{"model": "sound classifier", "dataset": "synthesized solo parts of chorales (CocoChorales)", "train_examples": 39062, "noise_aug": 0.002, "time_shift_ms": 100, "n_mels": 64, "hop_length": 320, "input": "log_mel", "spec_augment": false, "win_length": 512, "targets": ["instrument"], "num_classes": 13, "arch": "pvt", "norm": "rmsnorm", "norm_position": "pre", "hidden_act": "gelu", "mlp_ratio": 6, "head_dim": 32, "fused_qkv": false, "qk_norm": true, "parallel_block": false, "inner_norm": false, "patch_size": [4, 4], "conv_stem": false, "depths": [5, 5, 5], "widths": [80, 160, 320], "mixing": "mixup", "loss": "cross_entropy", "init": "torch_default", "residual_init": "none", "optimizer": "soap", "beta2": 0.95, "learning_rate": 0.0016, "beta1": 0.95, "shampoo_beta": 0.95, "eps": 1e-08, "precondition_frequency": 32, "max_precond_dim": 512, "one_sided": false, "adamw_lr_other_params": 0.0028, "max_steps": 7400, "batch_size": 128, "epochs": 24.2, "lr_schedule": "cosine", "final_lr_fraction": 0, "warmup_steps": 220, "weight_decay": 0.5, "adamw_weight_decay_other_params": 0.01}
Rows from block 11, named by matrix and row number. Rows with one number belong to one attention dimension. Each number is 128 + 24 x the weight over its row's rms, rounded and kept within 0 to 255. All counts start at 0. Numbers have three digits each. After the name is the row's rms in percent of the matrix's.
# v: attention value (model.blocks.11.attn.v.weight, 320x320), inputs 214-319
# proj: attention output (model.blocks.11.attn.proj.weight, 320x320, transposed), outputs 214-319
v.91 096:161136127108108146109087133174139116143145098104136129106161103124168148113107134139128118169117133139156154110105154104129171157130095118147140142162143136147127085129096121152149082154158140140145166134136142180120112125094168114106167134151094148153128138134151159113149158145154110121099105145149126103138100135073
v.92 101:133069141075154119132120121122093119174148146152161135140123145112102133084106100134163130142137114154107150122145166131138140217115144129136123113113124125171144107116126126188174098130093144155126147129164117137097108089071092140086162131125122150113146119162114101141103113133170124106112148143132145142123104148142
v.93 104:172117103147118140136122138094168119121100148136156107118153141146137147084142140126112148122140111113167134126120183177105130081088143107144129189084118135153100089126104091108123147148138120125111129153152125133104105100128106120146155147141141072145084131144132089095164151166126156181139104139162123149151113166154
v.94 102:167136129106116102101144161148073148110109113140153106111137117152138167124148156128163104159113156127176109104101122142135150090117135107145111172136145103147129133167070096127149104149113148143155114135120124136160106141106161090094153125129111145135163152128142163098134119124165129144116137080081132150112098131089
v.95 101:132148127119154106104180134116172104114164134157117154097175118091167150125127102119087115139150117117101131117105124123137139110129146120124097103084127116154163133127078133187127119138121122149152110136136179117126096119192131126152152133095142114118108141159116139095107123155147148114172090166130120164129168176111
v.96 094:099146166130143142142137110121135128119128113114091133141081093149137182149145126107158111118148156159113111158146177149143091112140146066132118151108142139165166138114126117111078106168096151134102108111105159148100154117140114151115155112137088136148091068135142117110154120139125159139148113086126155153108113127172
v.97 121:123091104186163116140140149100154156143179158094141161141142156156139120154128129125078119125120151147116155191109157135151162124134156143104126139127128154161123100159141102135152112199131176108162166138089142153124162110122086111094123141143124131107131160122119174150077144133140116092140154130095104116074128102103
v.98 112:157113141162130168152128123128146106157154127114120128115073139141118098145107122138144121120145108122154169176134136106137142132131133112151152106106139137147099118116149104121167123152110105144106105129156142149106134131103145162139143184087140117132118182122134133119143138128179147175074157100117116181116092105092
v.99 098:119123118158142122100137102098127180112141193081153135133067131122132149134140143160106111135106144136096123135133104143135122129102100137132104135151053137120113119149102145156096137164128137128150123097099152153125112128158139122102114102097137132111166144144156107100136103109101144118174128155144167117096086125141
v.100 117:149156120135130181117091110151191123102099131128107140125117111170118105118129130128140146133124127152139136149162097169125123115116120131120114117113182118101114168136128112158131159106129117147133118092151162126140103131105099139086093085119128153140148125124096174140112135069121093177144082125125104107099127086177
v.101 098:135038094107114122111120138125159144109107139117123130120165135156149099131127092176153107108108081135093112108139134153156088102122115112127137140172088174132139108090119119125098159139146152111161186158146155142124134167135127156104123139109089110142128086110105157173120103144118192116138126140141173127101105103116
v.102 103:152120167118112114131140084107145157165109150109164120129141137131203147137133157154158119134134129154127119181123129078134116122128130163150095100172146123127123125115123115092130093156155151145167138149134122115141174142135133155165129090134138118143107118097112163128064136149107164095125154133131161135137135128139
v.103 113:118114147112133102136114153061111150096140087140154123108157125142127151103116137170132118136175133105096099129124127128190134127121145149153140137169083144101126107127124109142165125166117137125156149137118167116117089138193139170124083128130151104099115135101110147151148129129111118172128142136139117136134141113110
v.104 108:145069136149130119080120117178137148100130155092118098106120048120145145139118103140152150146106147168137188092155137137123150124138122146138133154146125096101119115112144139141134147159121148124101116114093127149103164133122105108095132140122108097110112141125124127078115130095125126102109132137096134112110143100151
v.105 100:134138136128172142126127132130122133130139137146129148162109106172100127134161155131140151163108147092116098083111145120162129121176151140133117125096087144143132132099122165123143116127104120100152115147128120124078158123115119122133156131104158122103142129129166175130111155086128162103092139177169123087140140109170
v.106 118:151159132077139133092085153179131097140130130134139108149138107107133119137124135159161147113117135111111115134126116122159111155187107166142092114179116117147178138106144170101167156138120167097105103111143127111145122156186174095120126106144147112128128141124110133134167098061141145121120129122172130081164164104184
v.107 106:122128158156144153150134114101109153148118192123087129078188143124120126150204113133127158121088149129122099142127143175123113113072102137105102120130137107112131146138157096127125123094143128140106159104105116135131165127128137130175106091113159167135129157108110088158127107134137053144172171186130128184161154134073
v.108 107:155106122098131175125134121147122116202131085141123175102144143152155141113170146154130132161146083121145128091123155096120117127096145159163111131134124057131127149105123132175145126146122142114122118157122123099138140134135141110113153151102165109128115121118126118127131164112153119177166152102152097159158122142134
v.109 115:097106147109112126118149112143071104119087116135137157143121109112134135121079148137147113108092100139177143086130156152129157136120171148109155177094172120105152156123117145107132114157101122098123124133117139156198107128113145112147097151130139142114129107167108117087130124157092130136139083099139129131133139155212
v.110 109:095075127092163123099112108134118160122123094112095152137067158114110160130098149115135117137127110116186125155138130128106138098124137126130124137128159128097158103126147112130140168142137133092136132126126166126146123153119138166130116105119157144121124143079102151131112127103127107106142114124098092154138134109165
v.111 107:119113107164098146120106158101156117155118144114108084099187143140144122128123126122098102103097155083140094128179099113097125140153094130127127119076153139152120149131125132105082112143118114144118115108111141122152112127128122118162126105149139147116122154088103120123102127146161135114165134116145144141113102122151
v.112 114:097090120137159133094088111111134176128134138124128139110098107093149098150114095117163124116105116145143110149120112095103172132104131116124100111102145129134100095193165111124147153154163136127148101137129124150061136117088149108119131157126149126141156128124128143100135161156150153153091150103067127137145128116136
v.113 114:113125140156129112174147142118161119128103111141132152123146133150114152160151143100121106118138071175144102129135156157105140137151121170115124138095162119098126124132107155098101126090107122133157142144146132139141163164100131171111165139131093109090103125143130170174102113163127125098129134115146162118133160124126
v.114 106:113082140079097147112150139152120097163126123144158127121127135099102110098146134127094135177132085138115142108161144114134153139109159140150170133148098113158096113121112158113148119167104129108157133104108116157120118131117141131116147118096119116170122136178111158105123139175114116115171133159148146164109154144103
v.115 101:132137105115113100090136157138144161075144094101105130143121153171152135128161095142168173124122095105116084132106114149117135182092120113162111138126111168139136183098114151143126131126114101135138114073121140089124133138134113135146158125129132167096125136153123161137134086134105103099112122159149122133151152123165
v.116 109:101141159129113116130114118135130123152121145159104150081105143078128127120133107151110130114086150134076155135141160127093115100102165142095157120176150093132122186105122119178111135132139126124138132102140132182126118146138122104136153117092157123152144087156140108123137133127185140155134120117116129126130132150130
v.117 101:125112069099131100082114124136110135135116124134151117144104153136087144139106103158118139107105082117110147141112083119100119091149135111135107133149104107156086146137153158148153133147093111104135122151100144103148116163120109144121151124090124160161170109091130149146133100114097136097147106123110115121107103152119
v.118 109:140099123157158138174107084078147094126124169100118130135140110162147096161128159142097113142114160157127169208149145131124150095123141121090177168132151115100147103118145114105152136146129146137123130128128081132094147133102137124132124111124157147118088144096108096140098166128137136176107172085095129148109127151100
v.119 104:127135129112149119131134113115067115144128121105145119140168133086156138128112064123092133107142161127127125099109121122133129150145141128162075126114124104106132100101143155131123106102097143105108105145117134103141105111103099116123140110107118158139117122116161116097119108100118157098117153116139117106086090156133
v.120 096:115129107108130143104145153112094088144117081111156117160151132121122118112084090129157100104117158080086136111179165110147116098094124137140148172149154160142133114144134136136103103148138167161114149180110160093144126106148144081167120135183123159104111112170147142111117115112142116078125167146174121115131142149145
v.121 107:107083144120108138117089110150151191072072142125127121111126150105075139138139115170141114132093105141099121143121150103138163120093112145077186117113173155103164129137140095107134129153141093145138127110122153173109131166114143153131125127119141099112138120129102123119109137135126115131053107148125131117129120103121
v.122 102:122127156148120118112119129138164121156131108117150135169116106120124110138101119161149129137140144077125145155173142121105097127119090121127117106135124158173150136109130114122158162105141124112152138130121126134094146134155111153093141103154164137119124099163144108156125120169107137087174139120171152133097178124121
v.123 108:128080105137124081127142124133131118138124182157141160162093123096097147116117160116090105090100122133125142164195149150103129135102162133141148148146153118175122100160113138126123089134125110127141142128129124136160132119126091124142148103147138125143137121115149093113119130130144131116150135133161144111097118109093
v.124 097:105147146132155111075128139167156090180094078141117121126145117105129119146089149111178092133097099156125124112156128119131109121171126141165102106135169109149132179126147125142102156144110094075151098101166086118132117163154201149142097134142121148128115108132145172151146109193107118172139102095122098145146129153135
v.125 108:100109095105146134154114156068125150108111143132124130067154139101109100155107126097153151125137092152165116115133104152121106131107075092101088108105124115102113132143128143077150173132135130129120132098173129127117135146105127090118138131150132094096144171139126165157137139077153125119148174144101123185137101133114
v.126 126:109106143128113115138088130121116141146164141117135141098171122127110127130156101153127094130146158126138123105125150131137133092121183078151122112146131085133104119110144138129128095163122097127129149155130112141079153142127122115094197102083113129115129125120127156140096166162175154109131136130150114151120114102120
v.127 115:131099127113119117127122134095146115119155112164142129117147153156147085152132124097128152142113181142085122119145108119185122147138123170167165111112104109144090140136132139128125105137093112149133139167119144078111102098130099149124064163130149135140104125122107159089126095095126134140128114154134116119157137103136
v.128 093:121125144118148173137162131140103085121114122129111176141122170106113167125139110073109097163147092131110119106135111127102126145123114138143168118100122107121118140073126124130110138168108129096108117110092114107141106150172131126151153134141123149092134097151125100142146096105137136105152109133183126124122105110162
v.129 098:126129166119093143121098091115135170153139173093155122175124134115132133100115157143138115131145087145141113087133099119126161132178127146122158131132113127151112134140162103104141092156122106116109138150116119105133111124105094148089102110170132147079152150108139100132130113168130160106127133127119112109113115202170
v.130 099:125110111143128146138148116169128129124075113096112147120153120132138083103122179119191121136147134136155097135150107128124136097156097154148115126140084077115090154159163106135114141145125143156117114090100117140128129142148163107105134121131112103098167106120157124122100152127164144131135128128141094144117095142144
v.131 089:144096168143136110148090140092111117159163130156103137148144102145140154097169091137118106140165118140137163164074159124139104173120194143158180158148150138130134139136140168149143101129117125110113116112139133136148132134105128169115158147131114137134074152111116112157133123138123112097130083096079111127140135113123
v.132 087:121135111126154142133141102111131086083057109124137126101107135142096145129114152145112122144124151146130069126098101112148162087113121149157105117105111120155080145125129102142152132133147107129136109089108180127116119161143138104132104137156113110114151094127140083096123147105130105119183151136125147152133171110143
v.133 094:111158122058133130101156103134130127117100132126144162117125113133098130117144119152140113138129157158148159136129153129141148171125129105129141116139125129149145083175137119131079132143158095164130121105123127134143130165109161046091142111152118137109133161178147106140151148139126125131146121109134122154120102137106
v.134 106:157114148180134138123092122146103113126156158141133136162084084124102072108130159104132095089085145140139133146157115162132127143086080145116068157150130100138118139136171143110141131111084120131148141158133119086110131080169125141099140125102140122098158125116090162157115117111101137134132132130136087174106127138150
v.135 091:111131100105126125137118128103155151115136088104126138100136145123126134093136150118078125141141116164117121119132091152153146141111113129155134123145122157119125124114162126158123117136148086122106085143107102144144095109113143166105103140162167100129156112101092143140108141145153159145080142102152126136099130101123
v.136 104:106109096124092169165125130088098148155127147182107133122121110100158139134124118156124151102138124121069092137153130158111130150125155115129148166090107130155137117106130123147139129138144113135124128147151137123139106133158133115157117102137085136145124149141129108116117122109134149120098136142140140117096158144170
v.137 094:151113154125100140124148096123174132126136167171128116109095183128116105111144118108127179147110120155127141124123173098129142103163129100122128122109122104125153139142123113154113143085126147154075111133152147140124140088156140140150072107133181116113094081090123105144137096162134121143128106120123123149157126133108
v.138 096:145124137117138115092182145132162110131085109126125153123146104137082149117180156141114166125070125112143125161119121091100158096156152117148138129128116136103144155150120170160115162133125153117129125092105154139144127141116130128122137095126120114153112119177069135164155116105123129134106127177124135164087111121118
v.139 087:141137163138144106117143126152135115111132141121109141183116106123121116113131118112101144159138160170113131138114116122168126120097099093158130148138155129099152104139121092094133126113086140088150093139118119134113137107092137148141093168103107143130111152118150183124144145126088134125189092152117119092155095127099
v.140 092:180137132146144140124083141079140135087133143130133118144152155121139155101154156096097149170073121134150083107179124158140114120144088146147130127137118111122128104120099113141119129116102134120071116136176179129168139135142107123108138143120132152125115123155129132122105129080144181080106142109122113091151162109163
v.141 087:120119107115131104145102147113127126177104164131153141136155154164099141164158087129106150128165103126127108098101148084107185154119149116142172128111127103162115122112155164109135139127149144117114151128107111109139078146133110147138106134170137167117129137162125093133119135144100154162137105100123110144179147132128
v.142 083:187151122113096111097123104148100140105090131072181154144094155105094111136164173138143130149147108121159123162108140104121109094139122098121107076118097144124125133141135132146142110102131133143138122157127131143110150142123133135113105115141117104147134135114124124103121127126119104117114159162104164127107157119125
v.143 093:152112121123117153188128155184105116105142138137100131113167133149121113103155128133119106136155120120133137161183134164185112172113165149090131179124103121133132108119134127116138144123149112117120144133133133094141094116134129126130151149160146154125108141093129136127131139164124127180128150130088101142136115138116
v.144 092:138086123189171092087111119149135160116135156080121119142147148116164140109134143136121140116118097127137133132182115138178119120113126196102146142168156102150124157090136108098109106139125155095154135155128127114114101119134189140106106155117122133085145110105109151145145116088135140121113141085161153133140149111125
v.145 099:114126115111134146150132106121134168143128149157135150152138110145123097126128130115120105122174103116132140109127152124156152116160094123167114140120146095120097150110130137135117112102129128150143089151137142089102135107128099110142142168122153120176120138119113137127106122102085143073142142132101131117158170144161
v.146 090:146112137153096133142123134128125146149162161114139131154102092134151111135151112111147141149162162092154150176107118107087118101166137148146107132149131107142112147138121127142125160119110127128116165100130105143158137158117065129099147124132115078143097099117134164151136176136132134147113147107136118150111109122084
v.147 095:122142141117098116137121137117154103169119151149118160110109152161150110134133112122116121128155110088150143098140089155115132202128108156141105143124107132170175129136173139119130152104117130105083135121142131127149083114144111141103136123152138139136110127128160125140133092140118127111140115091112154119162114156132
v.148 091:102109157160164113127081135167140091144154116168124103108129168105149136115120109078157135112114145099112130099162142133116124135096169168158120138114134114134145140115150134098114159098132175148136122126114111120122132110171156126106142148150159113153080102123101168130116130132115198143147103107145129173147094084148
v.149 108:095142127096127121163106124117099144087127142162116126144103143150174152186167120166104142168127133123111121122127126078129154114113170130118144119146145120127129146150102150121099124150127122171147160110112118123099095153137127102104099119160149118138127106124122125129114140147143153087143116115100143101154132110142
v.150 084:140119121118128106134122142122138116113111151126124155139161138174137142117098118107092162164152143115126148110094124113141115121117102103153137122159105128138107157160140134142107145182092178126104152104101117097094133170102098166135121159142131125179102111146141120110175144153122112117121118104120184130107143096090
proj.91 104:131125192136141111171128105138114115102151139180080121097127117134122131158160097116094112138126135149146116139181108138100110159147114149155102119149158122101107142103104155132184166112133162119094101109144176111113131198143108130142080164113149174127116149126194158143139122150075134146079109141134120162142146133149
proj.92 097:129128163182165122123105101131150103115180132125085112102128119183118131149131118156121104152079079108136175124153098090120126120139123156101136142112169111103114125106173108091130132108155134152123199097088125181103153152133157109118133149117114164080088124101154149105156153124117114123131125105114134159129112122122
proj.93 113:141116099086114159134098121125150129132141130119114138151165124085156143172128101123104108122124155141117117140132167093183153148102142134145166096139155123066178133088154135141116182140144138138134121045127153156147138125125109131116115098135129138148125100091185132114121142109159131100140137106099127163082114123103
proj.94 104:127143178146137109118131191085143169164122146143097132163079125090156134149108117133126157108125156134110151117104060129104152176128171135119142114098097136140141188140162166142145153159153149091135127116068152163130109131143122130144123145109145134123118129110138127150186174160159140152148143139161098087120119085136
proj.95 100:116109129073091104154098139128129110116104113118141135141137132124122136165122181165178116122127145159127139112125113093115175114148157113148186210142101101128130087138124115081161176147143091152116125128116106105072147110136112132140102146174154104119131147116123117107148171124140136123127136111152060139167116156171
proj.96 102:149124189095177142140145088100091124144122064151151140133107144132143137090129111158155141157134123164106139093119109150137166143115121131119155099152114114117102102136154143166151121109113147104143139152150146119122156126160125110128127128145191101121135106126107127117046140150145060156153088148099113122173104150082
proj.97 108:149178151145126145114135093134158103100119164154127116120120128140119093083135140102117110128112125137153141119104130144075125142108107098162185071089124118120132118134145132132105084041105131122125120166138151122136144128171138163128112134107105111143117128134115121104147132153134156167144080142121155148131124128106
proj.98 107:159170133167145134169070097134146114138101139179169134149191192106122089072125135073138137093094117122101109133120145164116155117088105104113109114149085125129109155119127142074102116100132168160169156177137143123130150133142112155121102104142118116117111122133104124165157136156152091120133106149148159134187151142128
proj.99 101:150164149113161124131145056157153080143170093149132146133135144161100139125123132088132059137118125125153164139079150080118100089139127111140123115142143084166152131112083137160168079100123142169161115146147107133143150132095095151133112140155150160184114135129122127166134094135128141154118143113145125121129147147121
proj.100 107:092125132167145116132176141131124104143119119132168141121141168135156117159162087133156104129149106067121103131123150157094148130153125165108097150122131113158092115142107111127112097104119126141133148162163128120143121099146144132158173160157142132162120117156115111121121116121136156130141171113142143121110162137078
proj.101 091:171186081075125105088116089139134086112119109124159118095122143076153140126189158124123129183141104089113137122138127144135148103114135108126128095074157117136129128138118141084129150144157103150124077170142125088138129095071151127166188126135138156142145168130137110128121127115139129145103152156073144148122130086126
proj.102 086:179114117136174124126098156179114143108124148134138111153130157108142137146134106137169112137112106122161065106198152142116147149150121075138161143128146117103179123126151132097135158117159139106111121113121137113106095115150098125114137143102092124127149135109121123129121100119157115161136107082134141135148105142118
proj.103 105:152139118077124128092111102147101130115175183122159131172148122133101123163151154152152069145094142137054103159145126124128134170102128120137152148114141135125163108155132147106127099136156115121105129144140076106188181179100112137120110098144090142105109090113101131125111072140118115093164094127126152129087127125074
proj.104 096:126096090119154114166134110115103096138098122125164101139119152092154116109134124172093109103140125126123116114161138114099133098177149152122146113151158092119102116109112175119140130118127148139148127145148156117166156095150117137106153131136121135144181148112141105128103142117145161135150120090136116123139102197146
proj.105 089:127161076131114093099132086115127118124172153080117092100127108084151107145089137157110131116129129120144154134114140122098116136079129123091152110089145146099124140126117108161136119096174108137146124135128168104146144129124099132140124148115123160139120128132103137129156131157125155167168128142115127176120140150125
proj.106 103:115121099071138108136143111126129139093125143142129141110105130140136132109114109127099136168147158092135185102145119121105187131110165151143086071150098133110127184102147153127109113168125122104163117095108125148139160129156072148104128123102103142100107132122128180148102140139134088092151139120114124144147120129107
proj.107 100:143121155088103103122140142123099111126116124133102092120083115147150164138107148145159124139118118150094145117109121125101110135141120118116085188125109149126159113121091148188155127106095097156130105098110122135140115117139172123107121117188167155134153085148146167141152147146120147090067138103143083102155130142156
proj.108 103:134121132133130167155134140124176138117162139115103135139103175135114151153128108129132143120117156096098116161099140105174157097142135122133119159131112137148131162138131070101128146179156109109143127107136135134126074127096089124150093101110091137154088145165111131135135136142109152088133176117123125116149142090114
proj.109 106:127137088090119134126132169153159162113117143073092113140133135136069132172123160150151159172149133137088130137168100124134152154115067133101190126206100108111149094165132161095098128141139086185106111148132107149097138089155139097110127134114130099131149142071143128137124132137108119145139155102115183145121105121116
proj.110 105:148168128081136143175129113167133098105138185145154131137151116129161143145126124184117124126136110086122120115114147139093164148122148170138159173119118104166154127130117141139149119130132117161132119091121116083165123108161115149177163127165130075168154125177122102153137109113163141088117173072141155120128117116100
proj.111 101:132131153094108127137157118122129123111143136133122111117113111156148160153123110076138130134174129127144126108155128176151114116134131115120123166120121175129142131114168158175120157101133117084118125156109150154086127052148172150144103121136126109089161097132118120156133165111118169188123145121116095132136073130097
proj.112 107:184120122138120107158131147104156134145134080169132079105143116109121112098147143125097097126110128117098137107121152143151091106112127093120148123142164134108107123095136104100150088070154121149133141153125161143151173134110114114096156141179147079158130123164111105149106149129140137112133113184152099130139106139130
proj.113 112:140137135197147117123096100176147166115111154146130117139158152107138100131130110153149154188152124105146109088136143131107124172096164103155147114114132137114156131137112132145108129093161099139110124120090177087094107105152151117115148110108122120146151122140138075104186180127127131179115101117100148130127139105121
proj.114 104:111144140129137159129076088124136138120125133116093167172144151106126141144151140094113113105098178166145128161078130063115100093145095116134152070134113093131170165113102145127134148146119127139141099132114144103105098132137092123091123125107122133148131123103119066167119119142112132137133142141140123150148117144133
proj.115 102:096124157120144140132137160078132133132140117135122085100153111111123095161054152154199145077148121116104111133140148108138107116160107120116159077095134143122155079160127148070099095172094116127121118114134135125121130166130146113141143108137137174114096104141119123150139122114116116111152096140109146184138110158127
proj.116 093:116102127138140123146143122142135161110138136118140092169147135184142097129103119111128084099109129125142136103121091127115146135120112133114125140122159112129114111141108123143101108133166125088125103128099086103129184089130147125088123091131092120149129144119142145084118109132082075110171128087130112093129126105119
proj.117 103:135177114111135129142105117146121108116167164104113118130109137118138114168145155133120165154110170088162105152124169094136081147133150136132144146125110133124143125156141135086099119108117173176131131124159117168144145091092132086120116143150139120145073161120095093148113156127087141102134130123171132133134127080137
proj.118 105:157170152108109121120112127127133105111101117117103102139111143067161145108179128081084127149120123170119119134103100120085168129149123156138166121124123137136150165135126111138154107121102166157152103139125142153109116086128120091060170118128109077109122143133144130138143148128132073154099127150172117126156129117129
proj.119 111:098113099151129107093118100128126141145126067105134147104113163103101162139133111130093149142145137079127127095110134109155123125110136169130152116185142109126126130107099094102116161104176114132124120116119131111153111111094110109127135126125150161131103117141117123153124140102138176136148138149138129120150147109165
proj.120 092:140134198141140131144105153161153105120133137147158119148119140142081170104122128107117165149154107159111131138130135138107156134133131137128107138175146155096145139104123157099053144128145145055128116111110138081111107122137120122167138123090110134142125104095143112133132127113121103133112138144110167124125148134143
proj.121 104:153137103172139133099153120140115082138127140115130090144122088159147107157148089116097090105137154144104150116124108163108145143117135114142121128145120071126096084144128162157093072058104187097122110135170153138117155070108148170120152120128163107131113148094153089124115079102115128125153114151132169159124136161161
proj.122 094:112110177116140145082152126101125159119137115108155140122138094143110138076177133079119130108147091160135108099117173120146119104115133127132139106125129126114119129094105130140150162123155109088125164116135131118123105152120098095127147108137112154175137128075090103108131105149147093149151102128120122174107121115085
proj.123 103:116121162157127114102143103162109165114138166134079103156129141165153131095144114120117151142138109136146172118137145063087120138139149096110140180138132122115140129096130132127115178143112118109160133111079153134114166092112097147117126162117155115157155124138085096131099137096165153168127122121106125117144133160142
proj.124 085:149069139120133136137159124122077150111124111135136137141140144155107104109114099138166165144184118145158090130122149167133179145115143080136121089135115147107139100135140149099136157107140161112079120155128160134125091125122087145122105153135112104104101109132147143151120169099138100129132103136096140095151144114116
proj.125 103:164120161156134094130110147116138097132075168113091170133144119165148155133146143137106139119085116098099141143142133190127130125157139130108106154132135149150137162137128139111119067107098091139088123119153148139178151089084118168123099130157115129160101123157119142145172137113108164079139176103166125098154122118093
proj.126 115:168117119105192118111092079133146131123151193160132137165107138091111129138116081134112149131138165115112127122105150139123128137121177156127117156086153178125165131109145089171113146133166141133120111128097133080120135104111078148133128089131104167120121155151113086126122117104151124113117110095159127072117107119131
proj.127 110:152153122132109136143118148144078143111150151097089143135152141132141093125129177173124083106105124124120145143084117185121160119136144109136164138129127142136156118141145135131114114130154125155143122166149100117156153144118144159113134143116108162124172128125138164167128105143143186095144129118145160147060122113106
proj.128 110:138106088099126114152128145147118133126117136116131080126146130088094094146125161140145131144168169178137104120111115144100129161156120098094094120105113109162137120156116156140139086107137095128084124141133113138121088091127124126086109146112081084143172115114131144178117137126160161156122108128090112104114131125098
proj.129 108:131149081100148158148152122136138121110181125161148118160104119163118107145088126133137122143116167109109124099086139114116137144145094120115121156135098107103140143102156152168161127106122134142135125156130151095117085143134129128094140130147112107127124114125129104180138092099143137160172107124106137099147104139070
proj.130 106:124133091114123111092142140091112166103125146161120124111130128139118144139150125157104135161120160098087141138141153131114121147151186134099106123113160119116114121128176102184167116137135133091112127132133106075114144130125148112141117127138143116099137126162112106122076106105155161127155125067125129095144142088155
proj.131 091:123142144099100142127124115121136135129116109105146121151135147110101127120101120121136166102110101139158133109136063108121121143163068148155149132123112096185122087167096157126095122138128138160121114115124121138109134143170100123137114098091132121169103159127138124144130099111151144174122121121144083131141108137111
proj.132 092:138114180127146157095123089105127139163120166116149098125139131118118124131178140125186111130106148134144112139153094133125124105125197106134150121107097147132150088126112163147100125085145144140151161148166101100174150138160134151137137128128120139129131094125090189109126107191128118120110138097123141084137145132132
proj.133 102:114111128109140149127155119137123138111155142162131133117125109124143155147150125161088117136146100103099140132137123171104115119156148137111134079102102152100115166115148139188090092132155132108099144162145152109153143127193140093147141123150144166128130113123115159097157138087134174133162123126102137108150126080145
proj.134 112:143145123132169144109112111102135138171096104185141150135139141132124098109131154081129081139127167091114127118077141091128153085106140137148122179082053121135147090142127118107148157162153124150124105082118149166153132150099108126087132154121097122120121154139140138108124129150166116133140111129147103130129172160139
proj.135 091:172121122141147125097132130092095126119139098136130147113156135147077107152155143134113138140147140096121120171122162081131148102134119113114127115130119145131124133132124125102123172142098158119116141155124120149099127146082120133126098123068151114093103138122127101110131087138128101112157158131131109163152172098124
proj.136 107:127095123143143098142171122120181148134139134116159116136116112131150106128167131124095151146120131144127136107130135158117173149104093157135124108154131133109120115155157123139101109144122110181117137167145149116134140147096102139125155143111134108169134106157120169133091103144112118071106124165146128144120153144107
proj.137 094:125124105117136094141113093109129130145125112157117109127145102133178136142112159118113143132147154144126108146128128123115107091111134126124110113110128128097106138133135115103156096104174131162086105146127130118132127110150089080069136135133086177122183102128137148158083132088134123116116090128167157104106168153116
proj.138 095:117139144115141139145097127115097148111122140185094122123126131128152121119119111126167116131161177151139139119123097150113153157128150092108133100097158090110161095127104133145126169160146101134135089145092103139162118090147124179138149144129117129109152149133120182161112127115157149076116091101113101091152143143082
proj.139 094:129124135142163159128107127115157117111115099103132126093146147147089126165105159160108144083139103129099147156179196130100165111182161139139171111162133138120149147113091116134155116116134118124088126140140131121079155127151134132154143116123160097159087170123119128139110132097126153125120109121154110139150138115132
proj.140 099:161125125135123106153117119109151159165127097161141147152135153127066102114076101120167111176112145102135142122157118157162138145180114137090098107165181144118124119116099132112157165115127148074096128161137101119147104131106081190153152121133106106147099142121148102137133054138146104157125102142122095134160093190094
proj.141 095:111128115115108148139120117123127096106106112065071103156134118115171116085173115117168093136087141170115129101114135175103099139110089140147170146156106155157085107154132115114120135100102115176136119080137146163116134129146110132066134125168115140105136094113089135143121134096135092113104104163148114087126138102130
proj.142 083:112106127118147094140111127106112158119194134124101110131127120157100148074134099114143128150146134100166142136130145145125167162103177155129126162120119136148149153104159122127153117168110128092129100120106074080141110137093146138163129151146131167138164133098114094186110138113113119131142112096128141096142144157130
proj.143 095:102141083110132105081103115104122142129083133126166146133125105111174153108106140116100152116145106154142082115165111144132128106104091109162140096124123123152089142115144118097108122123162105156098155088097171160154131142159102126124118131076106087137152166121144113124160111090120169128143124169118129108140119064124
proj.144 098:150161162099134126105119098108103117103101148171139119133092137138136121139061136156104141123119116099154154180132142109112117114162116095108108160153130131123133109140119111130172165103103147152121122117162089115133117156081068133142173103105132117113142118127127142137097102102150140131141106143112129124097156136143
proj.145 102:126128142117139123115149158163149114072121102110101107145141111107120107153124107139143148108168092122163113112116164123125102149127138129116122142194120138107108102113126132107094114115113141103130118136129114080104088149126145113099109124115100128160130170147123121129113135150119147132109150145107116146130058128102
proj.146 090:126142122131137105155145125135120165125126111148099117133137146155152145105125113130110133138135143136137097119122159127142152141145110125090167073109115167139145145100122105093096136142089097136205086153117136094128096109112114137158133155150158119146116148125149064147140114110138135110123141105147107080115150172167
proj.147 097:129156150126142144098122114121121141155119088160153127122151129118133109133084131155120132122113125129141113101106131105138164120113107081156176121119119126133133130142080151177143121130128115146124112126128154126130190145112095111090132115134155140137150107115143139131126132140166160118130077160115147110121120137113
proj.148 087:142113144123099127116102119100096153085078100161113124104130114165154107127120126136116066154159131137124133166110173147076084123123074081142094144110101140136113124174123130114104139128144128093097143102110118114125090113093108179116152106081125120131136159145104147173114150139112141105120179137147123159094164121137
proj.149 115:113115133156120150127112128151129144134149133086080113073100107129147204118127093102123110136160105138174133114143153173137108124129129085113126092177108172104113134132159117126161097093106138113124146169164157118103146104117122125132153132149102161151138119126116125114096128120143121120117142145131156128098105104123
proj.150 093:172094140122134093157135094158138133128140133082109120116131114111100114109172104162173128107101125143138164117139107139113115128148178126133118124102127113138155124154119135130119157082113113145090167163107131077105132124124138137157067124081132086085126134131116129107089142122125106144101146090115092115116087082145